A small encoder-decoder audio transcriber, trained from scratch: encoder norm batchnorm, adamw at rate 0.0014.
Rows from block 2 of the audio encoder, named by matrix and row number. Rows with one number belong to one channel. Each number is 128 + 32 x the weight over its row's rms, rounded and kept within 0 to 255. All counts start at 0. Numbers have three digits each. After the name is the row's rms in percent of the matrix's.
# convs0: first width-7 conv, stride 2 (encoder.blocks.2.convs.0.weight, 96x96x7), inputs 0-23, a 7 kernel for each
# convs1: second width-7 conv (encoder.blocks.2.convs.1.weight, 96x96x7, transposed), outputs 0-23, a 7 kernel for each
convs0.38 095:151142150097106116120103132156154145123146099124059077059083139090076079101147194218146150150192207186152095087092125119121083074093124137139122128102096073125163177133106096123141133148142120114151186185169136095087075063057097118132096095095128152133161130123136078072050103113139174186185177088094112150134108151098139139144173122111171164104094111133115099096095090060098137145107143145114125146131108098103103123147171171190158108091078177174156148177193172097105106119183176166128130102143188175140
convs1.38 094:127112101110082110151129093090107164161163134103105101139162113161167191181152186163106167191138129127128079131154111157154122098106127155142160139140155113070019072114121130092107056064123137088103160132102185136126109157131132113124073149153124113171127094090085173186126113083073134112144114145130174159109155147137096134204105112150097108128096131131148094087121138113169193149212132119102087126098090142185212145119128137145148169105120133121134128141142186080091115168159129167111065038109130095141
convs0.39 099:102103109120137120126120134096131130116135125148135131133122127124121151127116113137120145112123137145106114133129122123138148107127144154155142102108097090091091100068106111155156133087108135116117136155168163123118099066074070111110102067092103128158131141123114139098094090117112145159164131113141113101077099182147140156139123161130089119130119145115101090090124179214235254112137134146115117098104136145151174161209174176162105143145168164129147125156115102126125127105106108095093072115140121113124
convs1.39 099:138160128169202195127173149084065051102157095181091052113149108127104070129191131125116081073130150150138140122097099135108146177142166173105093152094097071085128103116094180177152162149127055117118148101172170124155112092148159186093123196167093108156138104122062155161109118098091144138127120126081059058091136120194173212133081129124122126136130104091098164144127150141110120174143078122191133084108130174141146141149107117139171128132109139128149124105120148125135072091105122071121170147177130139120
convs0.40 101:134175173163144130159097130151110128130075165167165159156149139089112140115125119129127132128106076074092184147105096102140120088102093105100116155104126109136155139151120123097107098166157212174126123124144141144141130140165160143083047088145157122105104122112144156145171171155163149153154181095087158164161114055115142157146155106084095127123123102107131133111119135120121131145100133153143136144049053062097126136147155137122132142138145160162171145143165162099094120124148152153148137137150180140109
convs1.40 094:153095117135153175153137119118145099128122138128122133124175149116087149110120127192127105069056094116180124134135087101117149119135098102111106138148117099116114159181128082129157109153154122146120084165141099124155121099145156132125046077109051063099154118067096189150154092100149069144189161128171162099105110150140105117048136124159156138103046038080117112085119138130106058124103073141107129133112113126161167157153098115103079047045107117127129060019048132141125116119119138107171083076206172136130
convs0.41 104:092113118108096101115134114140106111145186123147139110089106162147104115120144136129136107081087121136157194186121076087108132106120122109106114123131107101072063057110108103074066092109139154121090054056081096143145120120088114124095121118133160158163129118107092096134149108141179147157142134106134132089100149113118134104127131137143155132143143159173170123118108113131162175150132130106146146138145088049072099132161127127154164153161164115133069084087092117106113101068059070081123129110130168145144
convs1.41 106:096119121086115135106149126135110114102140078121080095091084120129094103087099114077166158156141118134125123088085124157166167100136145163161136140130136181138128113121114077099085107131123106073066154164172186093090061084096084125094112165135127130159133123084070193176081155127143147105110111122112166168115116117116135072012100179148125158169112081053092126133128161134107117133129163125097083080148106063089122126110121088087109139135137097115095117164149138179169157146159148138102066095128132142124
convs0.42 098:113129148148150147149151095075012008062105133117105138123078064100112111146149153144144139118099128124111117125172189192158097124120133122078085092143148105074089111135161132140119160166156101132147175186176143090120132133119109093140142151157146114070098135116146099119112147144087077077125130092100093122122094106130122114102130127122152111095132152115085117130129146139150138105116118136145141106137145130128138099085172137192155144166157149067101082131133115096111139148162151146137195150125094092095
convs1.42 093:158111134088114092122111118182158123118106134157141110104113063210174169128150173102128111143117132127136114153163124137179169122107117086105101151116137092095110155143138154119121150150117121096110118132113169114097104078099089153106139164130156107103146049104135131144131109148107167136087094110102089107117102113083155133139169148152157154136130100108148127134159158182159062117133162208191180143081116146189142149111102099142176158150114095138140146194109092128107073087113106133165139184127123119117
convs0.43 099:092062012028000023000151131113117102094097128110067083098163139136132097095064119115089112116138079120110109106088077120101096115120097091114111102075129125121116115107104114128128126119142125116142138144132118143128117123128161138118114135153120122122119132118092118109088161168196154119082076108160174167094069078144156145125102129143139131136136138141180156149167138075075118079110108104131098055129143146108109107118115120113095090084058156123131124121172129132116113097100108131131102108108124131138
convs1.43 109:126111116135169145104075142148065123110136120151188156174136104118122127126169133120149123082112145114096124059076099127106075049069101174162149129135137124089122136137122091125135119098094100114127090117119146148192145146152146119156089119102104090116135129117153105117134120120100120160136132124142121088155122105128137129110133131141153109098168149075083099114107043056098169148129135122134123134092122110100146132132136151127122096122120118151154121096128136091042064106134160169110093092143120152180
convs0.44 100:090101136144154113075127136106147140144172127141151117103096122147133126127087081083131151134124116109066153124101112153156117081102083059090137165169160142123140114149094121146146122147136121150195175140107081144155133132101128112095106129136156134090063068071127134114134118133169173184119123142124149156147118098117097084094131158157124127107111161180199130149162125095088080148137123126111099139152101110131187203168131131131157148088013113076131112164207194102102126124152150128185127137118101100103
convs1.44 099:159116038113167152174126171177164103083153160149121139136125153116160149126084120124114071057021075141126106136139128112132118158135139191184051102151113113093154096135129175137059120162117084142066138134126169128126095153103141131147113169156104133148138127132071107104164149130135115133144154109117178089070119075150108095110108099118086100132143141084119174149107143111107117159159083048129106081129195144133105111102082124126128109077131151073107126132090117108102101050072147080155106172109058157145
convs0.45 104:131145153152154151151102096076096060074059089110160131130114138104108098105107116101104144108137093134132148164160187191185168112111126139098101132144123129144142101074119122101146143150116166164154113131139127155150134131100111101086093035054086103084155099084113099159120173157152125126148141127128130150189157155130107167160180136104089108098110078101071132122117144171166153103041059123144139119105111074112095145200166110091117132151174141164169135110080128162153108132155141136162157119141175142106
convs1.45 100:121105076101108104100122096126173103070140133167184144107166141160095092150096142187108111146159132169171201147146168159146158124109090097109136111113149152123149184162120150159174217179150150130098140138126135163205135098161154187115094232143064089082126190124047085103135127150151182104085101140114123180130137147138146146112076140169147134098073107092090131166126139078080101161133153172136144158107097079060133125096119131112138166148156114106157123143146089124093102091130134145181103126107110130123
convs0.46 094:088143143150149126114121139118104119157135072110079120134159168135121134125100106113110135142141154114083065108104101112160127075087119125136116082145149143140048105144090124158143120053103070100111135118122112107077174151134123130090076103143171186146170132103096096104121171159109098127122096041098127109095116137081069120112093087096088116076102045087154144154126081096104130174122079098105091082115122099099109116110071135141148139162136075059067134180159131121140059076147160178096074092098083097135
convs1.46 090:087122156139135122186153111106165151154148158114108146154159133144109157101123133168092100114070130137103114121084084091096167177150179173068122147084078160153151146118134150129117158207173070058087159128070147123120106187145118106154121103082101151165102057100119067133103172140133111156180109132114170136108158097132104148106160103142092100114135122114075191223154129095091080133105077153181137088194121129169148120068100063076099099181222111164113145157165130170147119134145109125128190117093072112101
convs0.47 097:140107125171159146147163142104093104149131128146103107108129120138165145095104119101131110109124142101123087108135144102100116088117152143161146138142131152142110091061063094158163129122118154128139146153122091150103033091100127141097136103104093105105111154192147113106112140146187154126141127144165152129127125087099128107098143150151143140131131157151123135126124128108112100150179199155132125088133157171152116124147130072083097119150150140149109124130117143126149139122107151125105141176160142109086
convs1.47 101:118160169102119136141178147107091077136211144144164127096138184118133133140177197146130160148112117139156137104102114134114115115110141128127166126145143162162112100108098147153124114099099091092179215133143139129118120063097148153076111100030093104134139144064090093122140092117083120121089124134167136062054114121118120127147130081117161168159144130097125148121124073078065055103095161068103109124128117133108137152137121109093139158181109100143191104089134082100146124149111167131111136178127147129129
convs0.48 106:159163137102094117135084043000027082105111091127131122129142167120092074094134151133138161106107094090122183159160138142130130157134131099086085076139090114101127126140181141117100136144123151159149146126128106113116159129132121088122124109074059099105088094072095100088117132100097098151157157154190179138100126131084084076086132147142101099081106109120121090060067064092109122119148140156146144174149155139133128144132133127156111098105139072127134146120109098125098120134127131121089118177141113090139
convs1.48 103:118106073221187131119070074108141057152155134136160138012118148144139067108135157172107136160113105126122135138131121134143123141135118147117122148125118061139136137148096077096177137135171110129133155141153141164152136042055160160139122097152095101104104123129004080118102156119183127065089118134120125166137136142084114107012002135136134120153156122140091176138159123086140149093122135150106128142134157103075109125161145114133165110093137102117092152163156094132144113139171124138127115118166102151148
convs0.49 099:161130139134147155147123148108102098111104150126116077114148164098103095123149106089152106101090129120089097113150116144174151146115140120157137117095084073078039074089119133156146150142136113119116105096099119127104053099115120146130119100097094129139119142141135139126138109123130130113134096175142131130115121143143138125166198192144081089097124058099088084096107116119135146142146161105098095112130118121136154167205165155174151131132151109135129118151126139151162155128133126121127158142147153099095
convs1.49 091:115121107100145158122123144095106134160127162161138122162125131131122103119140168161117124134120081107110133123091130143171166134102093104071119181109120131136137146157119111062022093120144098152142124095172164108125103116125136169114141158114021117171122153177125140124128118122131113140116137126123101077091129149141102113005000088136138127149155074068081137063122169129063079086112068097071122167097094099113113121146152136121085099092092080108158087000067137122112100131115149129161179151157128146150
convs0.50 101:117128167138145125122100091100083064078093111119119114104115127098120140148162127121060116193199179135152097082094076118115158203170156112089094122058094100109134105098173145111098137165133044034036073092098099065100156151163138120166140138137106090106165137104122105130144135094098141144145136028084121181153112134090131145178145142108127163101093124158223105137142161142115138120103137151111137139157156120073075136151114134167186188135102198178139071063112108135110115147108137132113150176221153137129
convs1.50 097:158120143099131136164178145122102140165125127150099102180130142147156077038068109130166137152126151134168088130099074103131174171136173140092108125131158188166147093093079106072083107080108158124134102135104168117157082030122137153101127102102078125149106102140019115153147102116107205202149140112160102108145141101142132115100087111109108135158099096136130125144098090076132108122130111081154095135131168168165172134128193141131118152123082102099139128115133103145141082118172170110162158152163157108117
convs0.51 101:121142126100099108137094128131115113137154109106142165169167112133201214128079087142152105147109125114116162155144151172163131126106115132151135132063112090142171147102080144187161143079092196196141117117147117107058074113122122118125157168098102122147179140105155165167144219219187116091119133076129165109075133126107139178135064069097107085139117122148163148120130136149155148174173153111082094132084090103124108094141147137134074077120161113135156119108082114130098107083094053096061086127162160120121
convs1.51 096:133116122155170143186143122173154129048041201154086136151008114152080144158104074134127121117074098107137128153100102071083162146171200151131118112116100123077022073148137110151164181147087089092067127165210191077090120138141134167117151103160219156139173134144135104138128155133158138127133093113094134119111119105150113147141130136121095110142167114138118144109128101149118116097125135114176143135102112114073057113105074100116094137145151121116119088129129190111130170118047086148168146117169161109138
convs0.52 104:153106105139096111156108131177171185167085063080129133137116098083075098104141168151120101066090065134182154140106095116143166138120101136123111122111134174155097077091128127115124117124145163163140114127169149094131171144148126105170134074078075089084124168142114111113122201147083064137178190095121107133163152086099124198183228149066065116142119102060083110110085092123167156159135108135122098055131150177115070112131127145110089104154147117085128204200151137073099090108117139170109131149137170147093
convs1.52 102:152115082085141155126114126147131081150128153098131148126138106113113136114173171175139136139125138135130158174165142142158140114125056090120153165141096091035064110117156105124121176166174156132120053116148087141160137092020056175180150118057090096206126136093146097198124098123150144202149104105130095143133165116139136166151163142104099118127120124132102098108137136096115144136042106148137106101154181255255192126130129100121117103190137095176071127118102091165115074131092134135163107084148127135102
convs0.53 097:137119118137112099114168152168159136080078152123119140123128138115089140166139149147089071044085114128125076083094106114109125199179171158152119050137097134137135115093143125158156122118095083066072091117138121122121141127126123133172146142130108105121123083103121111098124128128163143095090115108126150165189152118127114124166176184133162170154123123115118089099115107103108165159148109109132139129193176175155118116096144105102082087105141179139085120092120119099096102111137140137083084122140123116103
convs1.53 097:131121155106119112124146133087074153167186104083136118096075150161137128140139126085156145157160176164131090106148246200106069131123132080096141112127135154123157148100080101085037090140114079095158078081114121121206207088061101126171098112120159147119137169084106103172121094152129076161141088120113131141122113126125133128017069105086097152198149127124068096107110076095172147123174145136094115102114079139151131136117165173133073139150146152101163180198123084119109097138153137123138117135161149098117
convs0.54 096:013023025012003003000117122119114110121136118122103113101123146155198180192156156099122148163176171157169075106112097119116154145111151136142128126125126120090105122151146152142141131113123037064104133141122135044062071107088136135121144107135122124112187172144146152135145080129137132131100101154170139115121114133078112066095135154131153141121143152102102154155140140146139150129144117145098078066171156165118088126103066073061079046071096132118123114070112077176163167147128151143084132123134142137110
convs1.54 106:106139146145105076117100118121114100168193125139102107132153162169128093060094168154106082113137118136130142143143150162167159131130169203142131208134134119055054084106129121120104070129160097099114135098072168116139128084119153141144075104145181149115094141126089138149142105118107161185154150144145139078105141093134117141147124138108080125169159105105122147125141117135156164120155144086074114124133110138128109165113133149132166183135077107107140134145159133127138132127151190159100045021069163178162
convs0.55 092:156104072088148181190113110119150168131144128121158139099077095134125132134117132090120141124108066125129097112095119156135178074037078100171134132102135163175184146071118099091092129140176203198181168143139120096093125118100098088148132132150148144114131100077076149142159133106088107156161141103144117090111153135117077083138136113105133151190137146167143185184180135120153155086077108185154174167122141151106099091085124159131123148159163115134136174168131104131102114066063104115136123152113097110146
convs1.55 094:125145116067010140140101113125114097131146141148131083063057132138097175165165120138121115048078119125133139134120091137130063099135126104090154161105100128104042058123153129143064065165127077119119110102119149181132091095086071105119106136146112105117157118105093077079140109051156199137147136133145102075112169123126109117167153192113090143130127058055124123103122125128124130160096090138130086118115109147131136130149148120069100146118098133143131167140127100097079018068123150095148153068120119098111
convs0.56 096:053043044054051052053159164128105127094126082080094153168165127138178161141071082078111145131147125118105087035084133184156150146128117091113139156160157138115131121125183141125134179158165117094087085102126126092102074101128160145134130135138143156177139153163161134124123108109116067063099125143153151125115080067127128102079044057063144150127134158144127156144124125132153113103113113106088091067179172176120119131173131152139106112108122136121121095106177126089060109167177131085168148097107129163120
convs1.56 097:124147109102088134104059118138172195144114098112160167111093093154141108067110114142133108049056092145163094116140174161168107143116085087160151156165190162121049100121136119105127136089134125141089044085143201105163076090109160144157133076079128165149091105117090135124127144130134120139135129131154136091136166143155157093127142155141111092110139112080118123107109095093113125101090112124109087133145135106108188132107127123114079131147133190151093122152142131155136143135122152132160134109132096095125
convs0.57 098:107087083101105115167162121093059057116123077098105127159171137165135176122131111103114112124130113133131099138120132113118114132120128137152153149100103101135171173154095102134178175191172057080104124152159138095083094141142148152130138115095094104096049059059065107158144161146120096090098117099128087081101112133168104110066072164127100066062086130086049127158133126133141147113136132093112112117149142130148152143134138147123122128133136137108092064115134151174153130122119103132117116115077087073124
convs1.57 095:141133162123137141123144121153090085157170120092142139105113163115154117050143151175091096114174133151147118134150160171120064151151080079101138184119112137123134136160109117065062158150108104091166189121116166084144123112101135159150134126096093181122109138129069200134120128155129144083094157160098071104160157111131115118185124187068115118168147076047059126104126096176154128102067113118153135172141157102105163154084108131092064090130115119107125145089078082162161153150151142113137134108105159138126
convs0.58 095:140149128095058103119080114114137176159171141087088064070122154145139112116144138141149140146065021003039183119149119081104092140162167165165175115117126118132132105092149166162138085036069165176149127121105097102065067142155165151126129101131142166180137142128094113133143119097102098092101122073100160158141107108118124040085172183156164162173170155129125160125141116094093079151089080138120116147152122162163168091053095115130128110105128100136180186232183135109118167153137139131117117151153166171152
convs1.58 094:102140119166128111155134107137113112117117136144128143162093107143160154154111102101174138101076121185168117100087085152121118122103096118097140106127152164111000000081108166197229129073090086079092104109141112154126125132123094147129090039129131116162124101152193127151162133107158124097141168136110138113073117203083083111155149098151131134152176134178189121118125109102163162134140134124115147093161167144096081094075151150155109114114123108137170103071124136148160144058045079160110159116124171127174
convs0.59 103:149178159150127120140088121195168165111142090081117127103120130129128112107091101121099105095117143193188144090099085089098148175158154149133150153171195164139096127163163157137164145155160167148112093087117145184187165122125099113155100067046053065095103145135151169152164094104114113133123120109152180137136148136124155233204168131153123132163135136105096082096105122111147143193172161147154147111160182126138109124104154098087080106113124074104116109101081065086106131160160163177106087069088089109122
convs1.59 105:155122127136132116139102091123078103135124136137118088088125137082063112128105122129147140140101109146176109132118108088120109145122081092146162100177139116114126153142087137134104116134144115117132093097143145105136134103036065117129142165162100124140122176132126117132146081088106074138188119141136096027026096152129106158131141098127135144164140132135108069100183196122161153134155178135105145111129135138199166117176111130125104064088134141153134093096191188137126060012070091133162084140223212119113
convs0.60 097:114149138111150142119089129111081176181149112138087137174159139161157136082111158129117144093118110129165164127146134161129100094120140141103123152148162132124127154121119136167146111139108139135142170171129107136147184123076141149125110123149190135108157146184151143129161157104062118110107147120159176060109148125093152165104118133081108159110138163141122139068081127154135135116171167164150145167091111117122120116091153169142135162123107101099139169151150139143130118147137107144150150149120083181171
convs1.60 096:151123176130172112141123127109133170146163110111111133181128174163141150132090131101144135122044097134114123127142073081060101133116093152195114108150147163120145134142125123124155143133164090081093081120121140147097154188146127146060131146154132032099119050148167025076139125130090128101214139120131105125092134139139109155177052124104141122056069071108109129157156186166093153142089095076096160103176122083120115131162129096120133112063136132162218149150080148153174117080125136123138166170182123162181
convs0.61 094:098077110134151123126177132125142122141111148141122106126122112154146162157150123123120105117118122136169112097080096112135129063066044023013037043079092126125138139141142148122130103113117092125114121129156147159150121111084073125181145089076111106140142137166141138138168088087112127138108129124126119106085062049143154160138098088125198197170143127140156146145150107114127133157152160158143099125163147120097061083061112115128153124137156167183139146101128130097073085082096112099144112080091076093121
convs1.61 100:139173168049029070116155154148172122081082132113130112123140100121130096098127124129120149134075103110124118104108134124150129120107112131146138124141132129100101110098131153130134107115106082100144124104123111163144095084115146168142152171137128141225132173131104123152164133125155131140120126108094051061137164141100101131102080118121126137144182148097068117150131141126110080146139146097098114115095088096100100137088166130089054077117166127106119111140163139158143102114144142136068100108159149107140
convs0.62 096:063116178183155086065138117099119085089130114142142109061091115136110103151116098090118122120146139145100123107104116120133146095098065095152137161184107042075084138178150155118120147139127060078120129067104173172149111120107087071141137133131114127107143176174143060048088123156170132106086157123106113125117084103117116097135120076055112094081127121093150122088065082058120147114150169154078097127133114086133162164145055119173188150082092116106091101124169174089086121120165158084125141110151166160098
convs1.62 100:155108096151171164176150140097144154122141146156173195111140170156146180156139138152143140098128128111111110118077054090106159113064122178198117119135119141203152146078161110118117124073138104136165178194146143117101079075129172164144062140157062150133063051095103187144123139053157138110139101141135147105095129102169137159119112170139098113122165187158108158079142156129099116166136168087137107096085155112161094094118065068133196155092080138192105131059116179120085133165161105125100106086078083136119
convs0.63 105:148122129124161155141145086062066087107170109098120128119150140140104120117141146156112121114139144136142165166140110086095112123157101051000022018179156113110081112168102130120113080068092165157148119102127159156150152151126141137160132110087074070058120126098095117162172123098130161170166190170196160115106127130171174144141187177195141113123162180181186162117121123109156160090078076101116122145117079048069092102134126115160161139112095146147113121139139142135154138122100123128171123122120114106109
convs1.63 106:166145126097047109186129136090095110090122140133120114105124165122126134150092103081142175156140137121134136097114128130148136082093143147165150152127113136135092093130138180149126092086055088100102131151119142123088064022012100155090131180150150122144104108069045070133126081102068081213167088112059060059091154150111138126107130151152159127137111081066105142199158141139102129149143133088068084100129087111127137156128142134128128135146165127156159136170199154136126100094132148119068078136181125080118
convs0.64 105:141122122156150132113149115071150176116081115079146131101098107150124020055051141132102128112107078128096138107110161188144106147149128109136147104168148086085088162161144153083083136135135148153180124088117156124108071103135144126098145193155146125125151142134139145149138132145150122138126133146134125105132118094125148141150164111096100122129133103102100123112166149109074101156074034052076098112133098097110171153144168148157143112092115079123121158176126095074130089139091124106123097027001065145130
convs1.64 107:147131174122096062106099112151172147144101110154135157205063114139176143102058152143124081015100115134147110134178218172213136151130124117142120137138126177148129116117157169160161087115136094128134133112155138133153166202175162118153119131138127173123123134155122152081132138168140081090069188123100111067110140129129143147122128182146114106174184139108122134110125058087069111143126077126161121165112126093080078116141131113145165224164151134139143117159158082133168147087102112102149149118128133151121
convs0.65 097:117112107123121104117119117120085095119108168152102064039045065166152104074098149108145149114102091129142113104082093088100135181165164133147144128145137129133116089100148111100097123128152154126118113109128121061060097116154142135097106142144159166129119148137120119157159121080079119139130134121143202154101101105176148129086025026013140132144145122130127173171113116100137141095104103104053099097132179162183179160139121132134114098123130163154124122143160111081106081103109095078114110124127190178171
convs1.65 090:098114136121103114111138141102134138090132143150108105111098113092108154155147033054180144086094122104076109138162164140124120106149080056121155129130105138147119098144117138128184180129126073141108117095094108101131113118127079107151161091134123120129132096057106094122177104119155094096112144171124146119133126122113089082105106117099097112099123134107096146167174128098149119139100096145117133128084072105106147145123131151151077077139149142136138105084157179136140157154153110092114120137155145122133
convs0.66 107:143145146149148124102072098092119105134153118109069081126145122079113102124102109146133118109095106111130160180152108134155142146119106123150167130116106107098129120130104089139136146143151169118079082156164130124092139126125127141134130141157143108085134121133084087141158139119134126106121138092128148127098084125115141186124090131129126128155158134136141148147146128108139160109102143144107107102156186155113109112117154119127137140149138117105111099108104113162105099125123131133086113189177101113108
convs1.66 113:108125140159174137123118115162212108089140130150139158064000080169164167146147106136133123083010072076114103115141154160124136104117121109165176159114144121113129130134154156179167142166161112150136105120142122126112114090085057134094114138140162154133132109128126114092136111110137159120134118146108109123109166151117129105152213179152098143136098100108113127146138139096115163152115141201135140159140130087082091106130103122100116144172168134139132122096139134119125139121101127116111115134134137093153
convs0.67 095:079099139152150111097125102114126115063122123141142118104116140166117111125129124106167179151118128100120122083125170163137157106096145143178137095176155101122124146114117102121144138110105161149133114133140137124083000091174173167131123115087130138115117149087076091112097146131077124128139131139149088161171161074127111091072078115127133147149134129147132122142135092067099115134169138063094143125149133157124122102145162166154091076100172130158188133160122175100097097157216201137144065040115196181128
convs1.67 099:106111172179187138121099106119175255160138095063103160255183117108133142110115125131117104014034122153118157103113135126111139084131171041117082076161159134133003098089111108108126141105109137117110135165192170131113109148161124133125127113095082158185119121120121150180117118147159139160069124136151109139103129134132121122184089162148133127137078090115097142135099090080086162151167101061157149148151161125162134149082119131130176146138150149122131143070104088123128154163090158181147115130123124118129
convs0.68 095:170162129091093113134127139156155079085077131101045064096133130094140164118120124137139083120135151167100131136115113089086094146078055123131118126112095078161171155090113132134166122125125221193133038085138143111145108115100139124122154163129111128143074095078140095092104155150150129140171161106113171131101163152146137208132119144119101104104103062111142080066130112115126130114126132173165143140024054157178155111110161174200133076102113192166206127105129108072113153117112120148113127161137114094105
convs1.68 097:106132106140124142118100152099145168124070118154195186162213170142119159174167131158127123165091121078135105146148122085128107113170124077157137085124132162112123135123154138121192181144112150152191120215175097151129113148189189180150119130147156136149145107096148077162133152131133141094117077114125086163137117115088155108163167133159116137122123089105116092130105111136147158115150178169168147147114154127151158133159088129160139224145097153100114087112063155114149146113084124170162128083178170111127
convs0.69 095:155121069079094132151108152180172157126109104106124110081072122065081111131152155106099094059092108095114080080027080091111100096046000113118128121156104055057082131144090095085086088137135145115095119162172143154154159140165159111157145125109110117113117152129164146149118118124122125153140130125118128134132156134180202214171156111158175171145134166146136075076063125141143141116123122114165180162133141139135122137120097057016075084096097180138156121148131125106056093096102119118111110163159162100083
convs1.69 105:124085060110156125110123140142119074078136137141152116101142164103103061110148178172152160156151145160150162195174151151090071125080057109102158129137126086132107127138114111153136090053104113132139152067135119106143134082085086120109122100125134083067135076079144167150152099100152081081190166122106109087116089142132134125123127111118113153170137140142145099120140131097071099163152165165108092089151122158235193115093142114128150117115147122149137142100191148125110171165144121131105159090115138107127
convs0.70 104:121155166149168159140150130174171164145161140113108134124131119184167158118112089078132105103103115113122113112069106107156141116081042078091119079088131088107160097138162118136137134119116201172146154162167168160160138108133138116116137128126139143146165124135122167156130130136164115102086094162135135097073074067135134189140133133139147109102128111089125144145136130133144142081119140128053070106096100117119087069087187188180166130126163195155217200182117088074090121120139137121148144165159137114137
convs1.70 094:156150144145116142170138126132168150108104108146131083060169144174121138171168135142120132101072095120096081140152132053081170143125131146155112093114125111155133125170139109122159145072091104092104169142164176126110138077114096084082144141142113128153126144189041013083182132109122113093148129093151164113137127115090086144138110098119050094140191167131121144110095137152074088123133117115164119137116086079086101120116096119136108123131163143136098159111088137126130144090073112131077069141102093144119
convs0.71 098:120131157138153108119126126164141169172191141097078107095129106111091133134155134157139137104122121083137169115059078071118133131151159160153164150142118127095089113123146170138104085145171147096090136131132101121153161121137109154154113100111171155151157162182150112086072161132130126109072092112094113155179127131092051062108105093114164129109144160149129136122130120112099100115129128133174195186139119099091066099138165165154132128127136142132131124087110108116092056097118134124110118135161175174200
convs1.71 096:093118137167136148161087141138151131154150116126140115068138167168111134124112099071127168179136133132126109064070094106066068119141118138106085150138122115120098148138098066145114110109129142086076137128065099121154129085076101135128081096096101133164179157127109164163113106124099115087113111154088106161102140184107143143066083156119093129126139103114126119182156134151171166176132100116132110108146136144205191128124137165114146131134137122131106142145120144132186181163150129158087126156146137161164
convs0.72 113:140117089125135112108129099120135114120116109140127092094058076171134110073096130145172120093060094109132128133146082006027091137129140155138112116115099129121114098109127127116097127149166159145126079004017060136124115081054087103186166158104091127143124116157154123099096147139157123099082067132146147101082126126117107111115150139133159144140123119126139151127109067076129155112105114078106156152145129101092116128150171150140107106085114136103135156117074106132155131094058086105098146103100110165172
convs1.72 109:094117116128114125127140109056088142116165109139139131117133118158152090118132136111151110122094098103145153103108108100127155120122153156153161118147118118148153114140114113107114133126135145109062120147171123091087111122123132151074144139105102141099114116096110226137159089115220181042082102122148231216131127118102158046000128158138110123131128151164136119040073102098107150148187200121079096105126134152131140132132128098101128145146158136077111135128135107153191241212117134130107162150087126118122
convs0.73 102:090128135136142133174113115081074102080088138134118154130128102150171150120097135180115103074095132140133164156146136118115073125136145108091133192123116145149106041051124142127115146139130138147176177154144109133121095100023038067095110117114090109111126149192155139155191142131138151132131169177200210172127063114187176156121070103138131121151133102056118148118120079089095102132110131132164153146115116121099110133154157111130123148164144074084078103154131122137113120104058081081162137075098082112130
convs1.73 102:052083084102116081154073093164166122103087112128097109161117109173157120159163149173105119117098101086119209169103104137160171182126075066106142102053111117093075108114135144073088119141112112126169131130147154061054108140102128180140159081127133134145120083105149120135079127097140074068111097169103130106116152152154148136140145170107167162135169176134098177105128105123126174105144144148116161118128123139136169130127144099069083163156142102109077115214200218162193176122149100102153122033069071086122
convs0.74 102:127124136132111124140100135123110065063091176143127132117155088090126130123081127160064097103122125110073101124109131139131139136119120131131121082144131103076086117149124141152163152128125126144094089089089114140131153155158159180143137142147153146119152125113075078096109125121100092103110118087134109068068112120140136129126166220223143120092067089104116141142127107097110097104114076103133161128122104114136149162140110107109147143090058101137109120116129104145133095088104132168115132150145138118111
convs1.74 126:150113127144146163132138133090000063144174140147122080151145124086047075153158124133148122136158146135162154138123075146148100106139142188179160158141127153195153135135130119069104131151149139099122166156118123146126080041164118114139077128091070145127149131016112172118115090103090161133146134156099000016125156113134165112043123149096145134119132131120111146102062049094085145128128097109119116109100153130128134120119153130125168194122140149122103157192100134155057009077163104116120135127108136120111
convs0.75 099:135158147141169175189162140157137161190216143133138104107111118122131133129156155187062083130141145108110154123131115156138115054084128116115115178040065085123140147153037090082076098135160111105103153173164156170104133139154139138219140160151173158133074069089147128113113167171151098079080067097111121125140152162082065082109116104134145148170167166165153144111085075063091120093098119096128172177137127132103109099085171145166140119119159159156137104130151144087072113123141140156124146182172104123127
convs1.75 091:124127075123134135132181139097105083091069134122134144198125103099106137098095102121129130086074130156161095093102074101161098145128138091118174141148122103116133142173117101124135134147117144146082097106105136151142110128126098126135110070094067097143130087145149115151118111094127141096127074122129145147207137174103094102101093087143115125119116112136165123118149141154152132121091105100105106135138154097093096087062122078081100090096083152158086102152131148164130079102117114112144140173173155149116
convs0.76 103:133085032092050110121100128122127148129092068122125146157136128048056046114122143157124122108145092111132117129150157148084062136147172145093078120111104163131091077088077107139115084111119079058101130152118113107104108163146128139167182137135147148155107105092172164154148192160142151170139098140120103074069083110119119108121142111106111110108119105109116114095061114119100085106128108129159127080113114131091116154171094073048122132160165126102109146143135123109171170135068119143126154210149110060074
convs1.76 104:121142159114167160163140105140180156117098133141138159184176132109095126052072120137090075066148159096158067065080105122169166100106093160193150109124122150169156087147172154152166115177149142131148179147096105111152167115137117083120217096089184107057136113092195105123170110081117107163129066124155193168160112103166164089090150099115072058120141154143159150108096047087141119127146157172124158100135112154146121168148117108105096121161167155182127090100076101155110144178158134176162175052060101126146
convs0.77 098:153156165165180202192153152099102093126119108167131147132139134151139104111135161166125151128107086070094124152082081108130122092116127119097106107172106117111100125143115082103142151118103097124130119135154133151147145137116110107136150128134112126129107109138144149102127146163166157143109065101090090085090131160125130081090101108145150102114127124138145062062051062086112096119079116134161121106121111131127151153137102101131123129122131144141129141121156162108096120139083104140163129117143151151132
convs1.77 103:162162072113115114130129073130137149168147133142160191086148156137124103157158180217134143125135153155142130143126088104119142154117149161134127168140168102099151130143118123090096106141165118130159126122111147155136108120121131150150119079087098168147116122080060117170147126073128145024091117132137104081114135097108160140040007106132128155148116095135103116143119115066076089138103017083131155171097100111100136129133144134148130117084075123212132105089024109131106092091182194133128104072115122116091
convs0.78 100:113120140138163115130075127111076084099113075079059072058131179145128172155129101079089111107141113074070078142148143109119140156168196184166128089141134132142144139070080142206171179156121120145177185166168137092096127129135139134101112078104073091092112104115096099079123165129077099115124119134139147144148116095104136149155127136142094108127110107132118099083063096109115123145161169131116157155094118147119076083131119124139122101127130126116180215229146107056079113142148108096160161104106085096103
convs1.78 096:124121148117110156131134124159146140142110135168124081142191151074124200154183164136158134036062128135073129156188160122145160205126169141125112129129112107088103110116143150122109136082144137149187144136097156140098042092123115108113162150117111155131113134093023036110114126110125126150114099130111110125159127141124164174166164128151135116118115138108077131118120090103106135142149140166120133105113118148150184134124120100073133133132142141160106100047088112156119104113143160141140175193141075105114